{
  "horizontal_flip": true,
  "objective": "flow_matching",
  "cond_dim": 256,
  "scale_shift_norm": false,
  "learning_rate": 0.0015,
  "beta1": 0.9,
  "max_steps": 7400,
  "final_lr_fraction": 0.05
}
Rows from block 7 of the denoiser, named by matrix and row number. Rows with one number belong to one channel. Each number is 500 + 40 x the weight over the matrix's rms, rounded and kept within 0 to 999. All counts start at 0. Numbers have three digits each.
# convs0: first 3x3 conv (model.mid.0.convs.0.weight, 128x128x3x3), inputs 91-103, a 3x3 kernel for each
# convs1: second 3x3 conv (model.mid.0.convs.1.weight, 128x128x3x3, transposed), outputs 91-103, a 3x3 kernel for each
convs0.16:489486491563557528550517533487485523487469514518507505517457407470463445413430480421421459465462461515487483498485537495484535492559525540562518540543508482514518551471506520500524531519499505475511493463488479471424499489515490524480483463474453434444533480488493503517467507511498544502513558523529568566480535578532543534491513428447489475432509490
convs0.17:511452610517574653544526561501455545519536630537514543511528486595507393568517467522532468578474434508447477505475486496427411492434427546500487510438499494461527509473501535543526497543512497492494561492386537469466479460554391482572430510527540488486514497507528513478524507528497520501521551556511458474489464501473407490536505448509427415497463492
convs0.18:563540464512508492432562551520521481542523525528521466497498547438507521468487551432483470479475496461469471517498524499517535476535622482431512509459498564506520608483533498449474502509558367451466437444466461453434499497527482443454497439506536492450468536529512525591458444457543550558530535502573512494512514534527492562543528532476457509455548565
convs0.19:538551452548469428485431496519513478491472489470487539585499526518513554489503580484483442486488436554567508502533508431452433490505504461538540428464524479593592537552533519465524481447514509508529515537499521493530485538526455471402501479508532587559520470456475411489514534523522512487494537494448519562484482525487484541460567574367503531420538556
convs0.20:499559575448565563493431426520535541505564593523510500474465482523539491427479528496447447535500432439548511528514538547513467534492551513448440482479491479458523475528509499536511566594535537465452568473415515482542454539559434518598499501479457513510469534564471428430458478523505515526547515494472473564476464546569499526485452486512531483500465517
convs0.21:534570517499499507550429504513524498499506494413367465492513515483513525564517502524528434516517461494576490455514508469524477532563459498562510431485510453521567436522609521523514500442477592561471479534436423539450492506486465469461488469518486487581490496588550509545557545501518504488464469456509509530505452542478502491481470509401439512486513539
convs0.22:480457477481563545486496487508471485514537566507558535465576513522532553471516471492522530470463489477490483531513545523527506447467471525528545524556528453383434418428467443439458437433481497523506605508489473473459542504526514536585479520532487489515513507476408462476514501513488444417508611564512491503495505559428450520550576532591519555447420457
convs0.23:458522534515545419533475485380570549489529500551519460534496468470468539558534587518409505469477543452522520492419455460455505485531549534513519553476473494465550486539489494544522512496499539487483515491519481511472476542539486488485528529464501521520496449500548435563429514451528462524498497611532531504570540523483517404535496525462461518425496507
convs0.24:514588554515556581483400532578537517524537564534518541536488484531529464437505475481483425501500398463556492501464528525495481518492500495492523437403518463490501476504499478475492538487514531509486545487513457492511416541494440485543489478478492527505514558506490448479520547483515542493520550507476451534426433522497416538478502486513504438504520445
convs0.25:503531498486548470504487517483483471486480478445415443432488497451478487498494506535521481485514470478526455489491471452477439507545476511561497497471490543531539509502574502508560500439470495545511474493452442514484511503508487472443484473505526555504483543492522503533473512492528513485491543484518529458490516500479481460496541500437485419486566492
convs0.26:570504547529462489510549529488502510512537529507535457522508506467461529475494544481528486429481496483459470506523496548481487449475604409453571433420572563492493508441477471463500491494503533579505494494538463476494534508548544470472456458465597466530540443459505458536456453533484492511564560450480432475501467482476566605417471453448506442515467472
convs0.27:499478518503574611459494437490517519534581557569564492529513448513502447360415563482525517512457500442557576513433445502466489549490528512509496430491533472450520468462491452531545495539536524495527533459480497507533433511590458513604574542523561483459551529522480486508493529553525521491615539519438499523541501556571497550496516413449472435417470480
convs0.28:517466463512465445508422491585498499554519524533536511450463513402404499461467540435498573453478573447497556463508513487486503510427496542522502548524455575506501521509473472503527444536514453524578455523540495507506560497480567519438525513486508459512477467543505497507510542535521579528546448526503586524560546471553491434482520562484501572446495530
convs0.29:525526369476464432484494455539492460604490500554480503425435419396463414513475424393481549426438526475493584528545578489512573544546532464517496442477533464506494453526474436506541474484524472518577463475507438506532537510460552536499521467501538527486478525511518492433513539552501482567529497508449463440548490481482543482401486559433495610456555562
convs0.30:500496507518508488535412508434490453454497476468430439466486536475536526539552535456451456498486464491561428475508503446481487446501500509510538498493498518544580487519568500543524495503520555515417499477414483532484502471532424481446475479478498528562474507535517492535491469452515518471505503457442538499477412513456495497471489520456466488485547546
convs0.31:502500448511482453504514535475553507477495454440458443510461532491510537490546525528495493458471423470532469491478532440469516482540558472477503451467520441532503522476507553552525546512576534527520513526560492561506484521512504530479491485523582505484502480473484456591455491476503548528486577516602499523573514542472474569450442513424485443422491519
convs0.32:495566531491470536525518494442533536460529491482482442448477514442468518446552532541469482505521524460421460506449480496500468521511513485520526544465471528499482457502509483495559492480482520516507496471503445435515569577599516478474504528526581517450503490561563515556498443392495481517457519474566512534509448509555477501525472496502490453514541463
convs0.33:475504488523527497543511513456512531510498481492493480506450494521462492521520507496494483502505518479567552500478512503495496566499563526536556520456496522535571540485519484524491490473489520525518518507488521528541512483477475484462525515515584512475525511518517495534495518508503512536512524531523510542464454585535482568531503509496489465575535517
convs0.34:425478501395464433485488446535544504480525500490517526540526490574521430522450470485492497478483480478498493499490506496443515530483496548500509515492510478496537478552533518549547566538548536523459530517506523523518402487532502463510517514528494483547524479502547480486466475482475489494534523539509499520513459505528488486542492469527512489489515531
convs0.35:531472529548519514518497488519486498496484470497453484479453494521513495505525518511498424501525466487534508485522455459483490548561522548516480445462460529556593533508550515530494510494484539543485515484503488541524528502513462468482526480507452454532507507534533564546545508496507533520503536520490515599516497488514512525467476490474472459557608556
convs0.36:547500435565542473470528567546533502497510516438446431510531496478548529416506485451451460512475471571528493428473505441508489529581532460510499422435451479502484601599554516568561470457462442397446467479480503567503562541497476541473508434492510505454538576522545610596332282401487392372545562457534527541485499486494498530498490504462547483449553525
convs0.37:544593509510541509473468476515578566486522501526479508550506592531481628556560574437417493438490438472532434491451467467498491548560474418457486488462455480472500514562582537517486448483474538454452497517511495559529511577531507490447452463462529546507517468513523515542464502495451503493484513541534517547547554504571543549450416434413432467510524478
convs0.38:531517499522476564602482496558542581553473523569454491529474509495492490519520509542519480505510458466537535481482458479517481503493527474515540452449463476472502486485534552508567587566489477532504504492512506514565521526507476516511527510520525442494469481501525569507505486511517505501516557525479541527516552550512511563456491432431483444433495496
convs0.39:538483458544521477497509508508563518532505532488510501500524489471444514584510512479470555501435507544522479514539514510490452586545481486468460584475476471449441553565529501521542481468533473498501434499502468494449548540504540532535408439497562525458566504526479549551487469503539476507482557522510501468574522454574461478534536538558499520534508547
convs0.40:537575427531463492502454581548598520539540565557549520510510464533497486569562495490485538521482505565545528472502547505513515542524525448486516452490509475476494545546526524485496476471458487499546522500468488481480522569470504531525480526559525524464474465478538494515508479568541501463560548532510575508470530476451499497499518517480519512475530482
convs0.41:477539502538508439549517500522532515529520464539517462594508492427427506448520513557482502431519580442551519459431470459473501492475477390469538464487512415427522503512491516525530508523439505499500446505536467500513429497514500550495534540479538523494529472443502475477462519439484444437494478507435499504546519488531538465512494429443435468425432466
convs0.42:499546505499545502543522484493550549512598541514564510487511477500550563535545532494500596481468564510507549513531465546519488545519478497471454541431426510469529502506611514537562533492519519555533551518513516537426486548546496539530456513526510499458486496509518520506470487558501485534515514498529544489578541420547507437464498463523550504517544597
convs0.43:518500525494462436445427424546537567505527509466499508422459470421410469463442471458506474454527513507533527489503492507489492527522525488480485476462443502489480452493517493478482510499480474506527496505514513527507507467470495482481481479482474487490506506488497474443511524536524564507572587573563527492519512491506492470397436421455459405452424457
convs0.44:540490510499522500524562505461406432424443459481480436496463463487484471483484507524474466513488502536516478519522503497504520518518532535549531550533518542529542510498493491494488477488476487526477493464465517514499495481504440454530502483527508483556509493478529565535502545495517504534497476529492553544506527547529543583497452476530506453568562494
convs0.45:535507544565448384501488497493538491506500445528487541457446549488470498590489496454503482453466521477512504530478463519521574543511444510517464468420458468520559601561534528494435443489462538512518535549518497465424557535539520476460550549543508488581551491532544502515507483504474475492449537524529497541495411450434449482499510521502447482487518463
convs0.46:435520476512580457563509479486615590559568500527521526525461501508455500466493531538485483433460514473578515499440464490473489535521507546541504468491552424476543503466540597501582514462510506481484535494550539564549438523510536566536566551552498474502531505498542488550435540531538533560516599587449471598595515496540430454546474487463490479421476587
convs0.47:531557505510481457491549561472486539546505513547482508379469486372513518458497571508512458492508526545488549500484498499520502536558509451472503485461514556500481509579560497539526459465484487475503491534521454514467527507484520509476538507490511516463504555526543579570512451499521496539489551507514467452525453454533525499517535522512534556538555603
convs0.48:515483426478426474473531543584512528520505516439458543474466494454533470483493499476552511483482507521475467471476459479477463514535514445494551442497461541526515536454467475477510484471558443511549404499520496516497523487471498456460464493510544469463478494435509579574461510482496539557560515490456518469432489475478514524492548507511548537541597609
convs0.49:502462448510587549448401539546581525509604529509549538502474506521447497557518575447478503554480410494574448507483523547497487532527486444513536430473527527551490562491484499496501463464481524515540556491467463448427533509458502545498459481515515518470474477428494501525487494510605568529540535517489508518391493583425500512530491524517491519493529511
convs0.50:512472470505461459473538572529479493529499522501470409447488506385499488444530556547532474531500492549420480462470491455425469468486569435493561446473515593560498506480490475464522441452495524523531484500574507516528519498514498502467426493468421474486429465504409529557534539460535530419554482442445511506477542553493461537470493434417498477541572593
convs0.51:492490526492490488493481474459504477467483487514488484491474515480472527502472503528542466514539501509510506482456477490440456498442463594526529551478472554484565528534504521495496504479514498513511537508498535522526514490503503457476518507518529510541484456480525494495513501451534505481514554500526489507502465509493498481515446499453470485506498484
convs0.52:476466522469496554499497517534474470500522593540548554465523480504477459439503494431459517521549499498551515437457485511446446504478485558521467523502548536507560529505535481448501424478554504457420559510386565535461453444501462486495495467482474490508495506519464512487475465467543561519508554525583490446509477454501478433468509472502524469542481538
convs0.53:541545594486510547581478490503504586537518585524544493591536477491469466438387499538538379493476472507550596565513389484485422499538534533501519528503530559523500532530477509513528503514521545531438509531433475504526432422525501462527550520463498495544505494484504404404584561454525511508554517504522474545519473522537473573501494447496413408463472480
convs0.54:510562527537499531607430426484530479551435495564415432502470529431512573479515547523489417534523455533578531457506517469461479497518549558571477394530540506515570532530535541524530497492423604460459566523477465559588454501514515478478535511445405463622463484581489471507569533473562537485497514481459488538447430467479492500462496533436436472459531511
convs0.55:476488477474601554520453414448436471493473485514492425552544519474459459362432511581624537544521489371522500536515497494501469461492499499528559449474548505498554497460443473501497563559554583582521579524492430487556472493541510529538548509476409420492484500526553482434571549469501554538492497532395415556476480552571503535588583561479505462420444450
convs0.56:474513441511501498509509486503476497492477473484458480500410399464437436506483482464474466428511499494568525502453417437495502507563481531514554558459486553501496565524527528513523541417427466515488463546509503563465533502472481512417499456513517534417482461407433468479497525488505503525455490533520546497475494494468514500536520497457447430522556493
convs0.57:494494472545526432445551534533546540499510483509534482483462490334444433519526445440478474453488612444475511464476425484537550538469572534487529595448468526508469536522493494525446478511422542510541486532602521486500521489495554488482475497514517494544453485436485488522519506523567513477510535590525599498610523434506431407535535488444502568465525582
convs0.58:532522454481490460472462432466525536550582550514481510522530496524523468518551501513504559491412482547492509516552513516506491504491506547549503507556514523520545515478474498477505483482551494523535507467523523486478474492475512540509471470513509514478441514493520490458509510499487530507621582565446498448493486503478477443550578541511504509470488532
convs0.59:440455506454480487505518508529548560527528523568568564543533554519527561479516495441483462514501501510512524483474471486496503527485502537535560467488552512512561511498479526512514483464448514524493484503481479489477501522538508524539547542530503482486501514516481475495488496527480528496474477468483485538475474520474484506535570518505524497493528543
convs0.60:477469538471455505515450457512469510517497513533474464517491541446471475397398481539506379525533477493517488501501472541500472537483526552547501387423473494481529495458449511476483527511470507538449516534480493556551536482524546492471580526499465490587502484513535516466544503433512492497501480524452530554545490416532561414509563534482435505519505510
convs0.61:465447499490481487493529549466439416462496477517533523524503490518480492493445469541573587512518463450431445513517526496476499453415445491503525486417443498442465497499478530517543547611589561579543528548505462395394454422421477525494501567525467454462523487516553524526455476511520507509479544475483472438525532502502556510502472465469453458448466451
convs0.62:477558478500510495533530534478554512502520499512480499548513541557473484501509524467488500489475465500522475505474466475457500512482498583457508522476487607537554533511550548530543529475479531528567487514500539504493527468497471511478514485535551529576583483532559492557529550542497529500505542570535502509492478511458445505497486558473425444493500517
convs0.63:499460517544470491518515561508532517552449490489472509524473493464499489476511509512516506455507508538460473432460490472431544557504480522551550419470531517466504395420455432453481479457474584504530543536528530520535456502502514518498520524529549461537559472478541475525479524556472479538559561482422464501526474469469484533494495489494493456505580488
convs0.64:489492530517479449511477429499497503478469427518500463454465467529468407421407459554594483540529544441491495524497519519540532410502455523521501477486510472464473513542537475489470549544541528575466531529568497490517533471538485413454482470460549505538563470464520508467544584504455509472440553592522531552540477489524472501478503485445470423424462464
convs0.65:579535513477544502519418497442476461481512583515447450532532544397518519425465507519487410514544424507607488498486488565460411536534538416469512468409527585501525529501550459505529515511490550500439537533470479553538515516465535489491538450476543524539543533497482465515384442505560497425540553460477498499574479529540486553460505486509551433503525468
convs0.66:516465461542484498487537493479547547440526501391459444490474481482499549506489519593548501559524457565534465535533496468463487535509492513514503474434495553529498485453564501529558474476542512566522491547498543511483495526547487451456463441480596479468530488488531499485541592506551540553510534511492456487543456532536514554552524487490437462518412478
convs0.67:486474484451541521476492497539513536535556532563519526484532548508525565488504536431442472476505488496480503483481475509470481525469546546526538500521512500513536502453471513502471456422443536501486538472491515516500501519530520576552537525539499472491522520512519505496511523483531555548509504512519519536524532490473479476517558540516525527497500497
convs0.68:435448533484512500493478519490431516435461532445442446500476505457472488479450501572526505510514483564443504484511522467444413461473501511568554493517495530532526521516563543534561533533575534536514545468479547504530491455514446447494467473505529493553533504534537529550546563525558537467570493526470501477495495524533516533465472455438404421471488495
convs0.69:470466392460501476454510520501440542482546576426513502521508495531490516452500551500540552469515502495537470496563523471470438435521471530520539518508485568526449522428435539503523515491550504546567442515528498504412503557486482520447438452463533494455544504471446453500464526532519525554579531556568492463501532530488540517547539534545495465459429466
convs0.70:435461451433458435502506479505442474466464504430409461494524470483475475442489444443497529485460493492521544514543564464473518549523517538517548473495528497523532514463458501466497491496467472481518445453491491490533520509457499434443456478486527545512456486493518540489464459529498522535545517490493551525522552478572585479511528520465487462487478457
convs0.71:507479454545540551505486496450456573487515533490535450539526508488561513521476416463485493540494494438439501549528532528508531469481532426481501467426466442422454504429446496445573538562605470517512427508513467433484533482510518521495467548499563502558509476558508487556501582478474497528506467487551516544511534535459463541530527530485503503481465471
convs0.72:447418521517485375461566445506471485570557506545533542502528489454470538535494457517575487452503521518403483523514500521489543495418515492533511455424464498459440520410484486490492510615529496564518426464465437413429545454476498526467453491520468456487558492486501547457488502497546544493571564538425481457544525489497491527519565569548503504513523518
convs1.16:499522537502522491574561504556532492503521516508521545513480457493535566503529534500498554504503539509485493479450397457425437493454468479497486438434427447430425510476529545546531519538497502521488480500486491527549489515458485504466482476439472465453478479378579557489454449479516499486525516504529503497505473499489458512545505441478466444428453466
convs1.17:507467540465454585498419498464499535444532553440505505509488505636513447561504484513490438510473428462461464518536475500515411501513418462477545476556593518535508464438461500446432535472487534502428533464409500459434499496536444479544516496519568494514552485519586497484491502497508532480483534501471547564395530546460541480532534503551506470522510516
convs1.18:524529575524526569519447452555528520537530536512522536440521541470534588461489513495520502520498521501473504423425421481492448491481409514440426507500455459535553468526527466502515446457490536507453538518509554518452480501551499520518530534511520546599461480475590538549457475444484489490494510499538502546488456446493522437487481511514510535519520513
convs1.19:539526521548494406540444416524482445514483464462437468484492533460480518480502516460462497451495505483507485434532535462522519476503485450493496430498569424511568496509576474506541466463473521466476500503548465511528480524510478516516441473490540515475502504488472408442497464528516505543547509520472427406532499508494543561473502490498526552528498500
convs1.20:477501490464498568518472545498474486533541561554533523405467573538496507575514479515516482526511463482484484484550535465455422467498430464511454467490523502507517495471569480469495496469484429459527514449425519528488552527490459532528476475509559488449525511625540476529485447478521491474491515510536519468439521606456522575491506519530498490523506502
convs1.21:502522511528503496503481573468504537498481481537500476534462480518502467502517495509504506466524509479526522520527488515545495540554522470480531476532578502515469541503502535512464479452488464477534469485481491492457474512514471501548483479554502484521463474429389371362499498471484499491523507490465478459454505580522543558491509556499518553510508520
convs1.22:471378365498487554616604656475526567499524561516506481551534551435450509491534547495475518512512501492503490476533480446455463501542556499605591508500468450437465567484430504475503535505566524534491490465461535532545503554524455509537444462459472456405536543570521552587511513511525510465494480482365499666540500505484478461526596559402423469398400414
convs1.23:523547454545519458494490515527501458528503475455499563443415559423498544545499447478496541496519525545513453432474510490492499467508515446503560567496493525471474526495475465522485460532470502460526498520547492484459494556500524509490471459540557578500475499405454530506443455498464511510539526450477533485494500522461476514482500559499542523564506420
convs1.24:483480490467462556431410534469492509521534548526504522424429530549496497566529430501488498492484468482501494469532517438492471478532495513542487450509563549547585507460533529503514504505521444432487500437406522521480529548499449526551469438499568463449558506542520495580503476503528491478516518503502524520401495532461520539504501462516532473524552534
convs1.25:523513555514489510505443492475478471525506499504494497465502538498523527467527511504502526509492501526522529506498527522503516517532533470506513503518503489514511505491508471487485451448469554484486542499509493494487472483506488511520486491496489448512466448461442415512463475463480481503496507517498452432524509522543588560513500506549525527545503479
convs1.26:497495530467535497549541468525503468489505512498482482457548542432489539439454470460512517465500483473495479501535516502505497517511448557547522480515537442467519423492539458510538500526477553537465512445472488467509515514553517563557496550485450485382451566432485573457492485474492494492495483499537476531531490483530522441567554517532520547511533568
convs1.27:500435400497441533529541529522480418517485511482480498389502582500507452540493426429480522515544450529509458491539517468473483499498470443521570385487577478497495463464526461486491496496445482512531549491416539516506553517476480504549475507520515505403470513493553556455455495512514515484497476487549498487436510539433535500482542538561542464537494478
convs1.28:489482567532518482576521480535464444513441432543456466509517459452521527464547531484476515479464495486489508464505512500514549495552589498559499585550500517517502508479547527529530546532501456495516480493519471491539512517518521531516515503527517520537525524490617572477496482447465475457460505486530533368561497397477486500444547507420515497484568517
convs1.29:487437487575522533535486476513461447545479557526432418553587523413516483504574489492489493487507424481477430492551566418499548469542553564559529476525550509552521506476518507472430477449477482514504445492509534565547490489553484482577495500575512488543580493497518405395480466462486520507495494495569570434567590510465529453454565514401497495489594523
convs1.30:528529527533509502531486552495510507522496489545508492489474512501482481477475485493497505481518551477517565498525521507521490535551495430491526475517567472526525535527511495495484448454476480483525487493495484486473438530564469526587502517584517568574452506470423440411492479457477493502540530518480451454489525579508577507450474583491506561542536558
convs1.31:497485519516522549525473567521522504517498515496490574445405522437475574464495491494509537494503514525478430454474418449492459519550516496517495481470460465445523452471485507526543491503528509476437469492492523531515463553543487511491481468503389406380436496361488524545456453494508498521519494475576550560526456416519475364536472482478494556465482514
convs1.32:534515493499525514452481490533543533506504541488457509434426517469428508500459504482505509511494454505487439528508497530508488552535502512508478542534508488479455463468444488491451439471470517487531522485524524487492494520469523517498521508513461443375483497400465487483465470516474500511530512492583558563514522549520482460515475511525486503536499478
convs1.33:525508522506528537504491502530521492524518501520508489474469501498489521498523565472479483489482474468484465487494495501498496518533516468475486506511481491496487525526527522526502509500484490481481492475498484489494502499516511518524512513522490499486468488424493483456492489498492500511503513508523543556502531563521521536510500500509511515518542531
convs1.34:441467466483508485493547546485498505499499506516500515451493475464475496444449440513511511499522518487516493480493481486508510523555566491480474499461472548456461518513506530524520501520508474508563486513530518521513497487485482489489497493498470490435470493442483520479498497484498517510486503500547498505504508534523507533479476493473460467494507531
convs1.35:548509523497510526441470546499518511514508498524501492449488496499487482507510489459468479468472478473485476487481485499500489510515503431482473452503506500512485520495496534503525501480492493479507518478476522494480495492521508534531513537545519461470461479508448459537481488499483488491520509509514499532476512544528524535469470506478485517529543553
convs1.36:544620622464480538440379459512504490484498479496546513519474480522508532514516543496448482523501502532540505480448465526535529510537526493455447516533530504550508548623551461468467433393417503427463546490497580562551468464471477492503499520510533590526424439452396331364452419424534525496562608589453353443517436441538563495474454502522537572503516559
convs1.37:506506454515478443449421482495546532500512496494479522466379445440448484481498437480462500476501513518553476476471516490483518532549543556602560533544551506521506508486476510507490433437450477427492519495521558539514556582528528519496503466502532521436525498462479487521444425455469490497474508481502518497531527508520523507533481494580560546601582549
convs1.38:536454474498480509507462551510526526491489507533475495489509468495467448517508487484479504499497489481494482426474473491499488504537523452536536465536514405468430526499524526501518505484519438471454498480455526511490482499495461508503457507522518437376440474427487529553493494503492502507515509505496506545469484569466511512481509506456492514465503498
convs1.39:470539501528512499551504479509506503547519491498497480573450470435502554466529560544478457493507510507528481498473481501469466480505482587542535543473446403458483542546485446507498461441470514447494480494562523554559467505528523472459473473480525557499532509493522470556494422427498501476497530512535516538632526491490466491505480494506513554480511521
convs1.40:483548486489498475493471412453460513462491516487472442544427372546490434487496568560490494516507505465508528419468492485490468480502508531534594510514519427486470563608486542576472460465531511438451447465521458502536413547534449485530487477480466604517482578491469523481509480482513515491461507497474500509489475461471481492483505456485516529510513536
convs1.41:515486446535449370480466484471472484506434413460428456486487503463542551557548443505529553479542570534554486513513485533516518489508525451501518517537522466476534479482468451481493493488480488483525520524523576539459466482468497483436420450506492524505485518455483532511514526503490523504507519468521524424498485438452452479510508486512545500577554453
convs1.42:499508436514495490506523528505523528553521489567515497471453470397476508505487506538529486502532517496515514511507489496491452499525514493480532557475444479484444519508445497527495500490495467509528438492512525522539476491495516480471493488475503550507471476409502486409510499518506527509494549544515511553558474560492446504486483545488469485515502508
convs1.43:474453442525501492509501524506494503513513529502508525436446449398437451416454493526567544554564570542584584474477467500497460501494461396409434410405379467434402528504510521499477537522486493540508486521528477522524468451482463456449471449439546483457489474428528520474512559544525557556530562566515581619459485556474489498510514509491493489453461476
convs1.44:518506522515521548479478521504518516522522510504512515472491534488488517525525525474471475469475473473475458506505497515506491537529518475483469475481466499498490529492507524498499525486493514492481520500496512499501510514509517529519532535542536518501533513523503492539469478465494500474479482468484509541482504515511508485498512507509494507540547538
convs1.45:547547569523472408450406468488516487534538461475474486506465428443502510448554513496475477450492548487538502477474472489489487493491471409430442488532525486512489509508504512492524490438456509475498482481541528516484492481511535533484487470478481500558468444404464401436463455483460483501522539491493507512570544488535531598500488519451470516550556517
convs1.46:470447424507468501515523605498511472496492493517515537487442486474521522558556529487490502492532530503509442481493442480491467518544536453512561481452452502467436528485483535527516494496496443466503500536506543560530509528493483472497464458525514507418458471411475485525470466478487511482498503456538527516499456488469487501482498522459498516478476483
convs1.47:505565536500511533465397466549513501539524510521530505476539525462516542460551528483479497524507528528515502493484521483498483489514500503482521495513520446521513499570502499506501467423456532479467532518500554577525506488491524526513514540521502562493422444418441386440463474495475504513505535511555454548527463525495518482463438514480486520531551530
convs1.48:503450588533477513584493482523522480520516517497495512563540563519506567498501544497477491489487514471492498552520558543531584567526544483557465467532477421505500488478578499490500531486462555490428511477509446455534487511499512534516521547534420371455526474459585492480507497477510533540519550556488529453512584528527603532473459412539540509516556557
convs1.49:456503490373398538486462485539552493445527507403478466503388521556520486507515513497489471524518473486542541475478524522519507515508516566543534463496505506534500508498512497505482515524535497455456507491453454502502559573513450486538509461507565471526583514568562489533467456456507493473458501515490570579487479537546504533556489501541551581440463569
convs1.50:533486524480487456510515414551474493536496524501488526603508470546458528500411561469535486482520484501495487537564550542556544572559523471506548478526510423482507516495484496485534539492499506506446482484518423451561455475566507497573494551566510494429528533457529530490551535520517506526544505525418493513511512525582508530500500462535511532584538589
convs1.51:461451459467481513479477523502512508521504510518498513491471459475465491486499555488510506490504481506520485564539518568552533574564560514527522533513517552506514502498503487475495496493484477503512507510519486508505493513541510525555513512562513510492511536517473477487537512483505502477517507480537516522547499516549512490530528542514514543529525566
convs1.52:505535606448523632466400481485500516522528501581542508518509490567506464490501554538468479550449461475491530529485503532492437500484458410399410485495456520542506488520568509521565512476504547454487545449438528501461441493524450532548546507517555564695479463626488424487483485501535484468538530512504492546497488525571534560491476488510472480554542580
convs1.53:481495479458487517486491538502517501485492506430501531485615647453476523510450448440509488505529476496500459531587534516516510501507489461474408474537549508547529525510505493506473485492434499507557541457484529449483586464428505480473483504508591491491551470594514472511460538558513524529530479463526493554513501548446486463498524562528514485506474438
convs1.54:499488354505504475501481571519511511523495490509499489553508543512493490545529528485494525470509488489524488538540525556516503576511465441476534427455542530526479531516496505527518512509525443475549478468490479489476502512499498524544483497565555522464507529552442438459504507535488504480525507465505465560526489561522534534481522567498510535568503455
convs1.55:484382360489494552564591641587539490537516537532524519471537557517515455548544481440499509509526490507494469558564563526482496528482480470541569475491531546501402441400450494499502531533594503560600549499485519489479530504519468497540487497537559441399505501627503484549470520539508523521534492471581549574521511635500490451521574558531506476502471427
convs1.56:539527585484485511476475526512517512503508497522506503465461531471532540481545475484504509472522537516550497521504507535534562551552557508511459544527478519509496503501535491537520527527522527434452524492527463486482515510503542498472536455498525525563536499436491443496474477465470501505508525487479486462555535531565551529486431388534526470543564487
convs1.57:526530569527524442521513543536476468562459389509480519510520446449529599489515503500506507453486529501521458467498493561558582513520549486519497586597487446495481514518492450561594525528544496498498496512551507473470482475524552536500456494535543518506505493389566562599475519505453464484493495468508531485580472396558550497440465451457502503490509452
convs1.58:419443443521483515537474546521501500534535533510506493558478478527466507488493547524515487519515521509502507541490569517485505551487503496515536490488489471507458503527455528512471495496495505502499487503526501490491477504519475455498514472507457471473582537550544490538509486492484514491456505491525509515507502475521550548519522599480479549430415498
convs1.59:497460449471425469440445486525518523521501486532506499431399400411408446479472489543545514490513498449465460511496490476487469477462451398440522386432451412411402479504508517525554530537550526539503480501483484499470529536561537532534541532541463464472488480493465484511472467425444451407417383359541529531517483464532493471525490478478477461511504478
convs1.60:448430489474485521468525589487517500498504507527512493489609556497533480544578498494510502483508495518533526557541528545517536538502545465521477460516544578513465463487501495522504469532548485504495549512523574509500551498505491509520457493526502441446507546595409506600476544526447485501484498488525519461464490438472475437477523528461486514483442429
convs1.61:483442501468473495508503467500480517451442482499511484551575473537537482528487537495518465497502485463463505582546550523521484481452456582576541657660583594618572473482459458475473474483489549551537495492510501473538482440505511478505531548524414417495428431495485465461505516500521522510493496495494494511516502471494506450561569570504493517510443467
convs1.62:416449461401426469452439490488527526475492493472484491499473478479502530494519570504497481478494481497514469552532487540550513537549535471492520530549519566549503482459447503487454496490479521530512502510518489504502528522510522520514506497528438462461421453436416427424500477444502491457478494470494580611504535500522530491538534513517547571507528576
convs1.63:448371420515444453476499507493532534556500488555475438570485499463462455558543514512495479449495518440481484535491479509498521523529541412554568398497501474518487529481478510514511536489529524504483506507564504498543456484511476488493461510524450400385473477415454459493531514508487492538490475506495544542505535553473569565543519461459502500519522511
convs1.64:652578569478468350495507554627528512532506495511492556350464372620647614486525496468498448547527525489484477462527515451470532450458451417473435507548563454520570415407420494558629456503523526601608593552557580525493518443483459487482435475480501397424396429451467472547520534564516488496548497500600580572503488525590583676508533498471506451545515419
convs1.65:495503486427483595440399537502500502541513530512493516467539652449522570530532491506486504491491461464517486518566561502506506483527496497525479451492499505543531505521574437520605470486528538491542520442481503523493528511472509532549485503531519485420485515607487451557494474509546505475499507501499449484518430381512547478511509500494507474530509471
convs1.66:419436482404502489491525505520535492508527498489519510484478543453467567499536578470501477508501492515493485562539522507501518508532533560495523567502486511495514464475478473488473513515494514557515508481501490476515567502540556512511508505499451451482484505454501497492470494480508499477498485473483461517524466515493441444607550567565522560514524538
convs1.67:482471427473436472448412441532535523533525534503504503439409431416422423497520512505491481509503462453480459522505489480484448493475447425483538396431455407413440460485469493508522528526538549562550541550510510527498551556509546545540545536545465480476467474507454447479507476449510490429428425398537524543510469447468470436502486469494486448530508483
convs1.68:453416513434442541525534548524534523509517509524515519501561488523532522489518579480501516486490501477460499549524465549547476555570492478544547507560523445455452481445482475440480485466469480537509508504501490500550510476525505518540490524524477437421432444429509502461509519490517502480504488493507514517510526511546484434513529533519509554505511579
convs1.69:402472542466510538615571520553507472511507506504518511481533582469496536479524535482487485509507499496513490521537516477495519518535555550510479521480452472465500477475543491529517525538507578534488497468498460499563508523521485491518506483496423435499545556531598561524484467475518509473478505505484463481549504480524484486560543497493487492452462503
convs1.70:480457529495492508531535531544514508533516504531495499505510467512534484555560482504510474507509470507507461462476480502521514522550531475494482476493489485477471457475515465481489478465482535524478530542519546549504490498560497508564490496557498508517509528485548564518518509464505523493495522491513503417478500465430502509499540517486524523489528507
convs1.71:429382470456479475518580516543553475473500470481523540572473462481468518536473497530540559491491534514507523445499460446494499477525530519557542566558498481464478421389433429449432502528450534591545494525527544500515469541568485523505434491529432408437470477373476524417500534525473490509508492475514628551486511530452451441546564524488528561446431477
convs1.72:511396485510401435512551457520542546476459505461469479554550411456519487517458490535531507506523510493484500527502483466517495433483522532544531583593504539568574478444412472464460499494455519571546490550540519528583509440531513449463508557500544452475434417399463567535496537502490530516458480500510518515545515477517537562566556552480484545499436523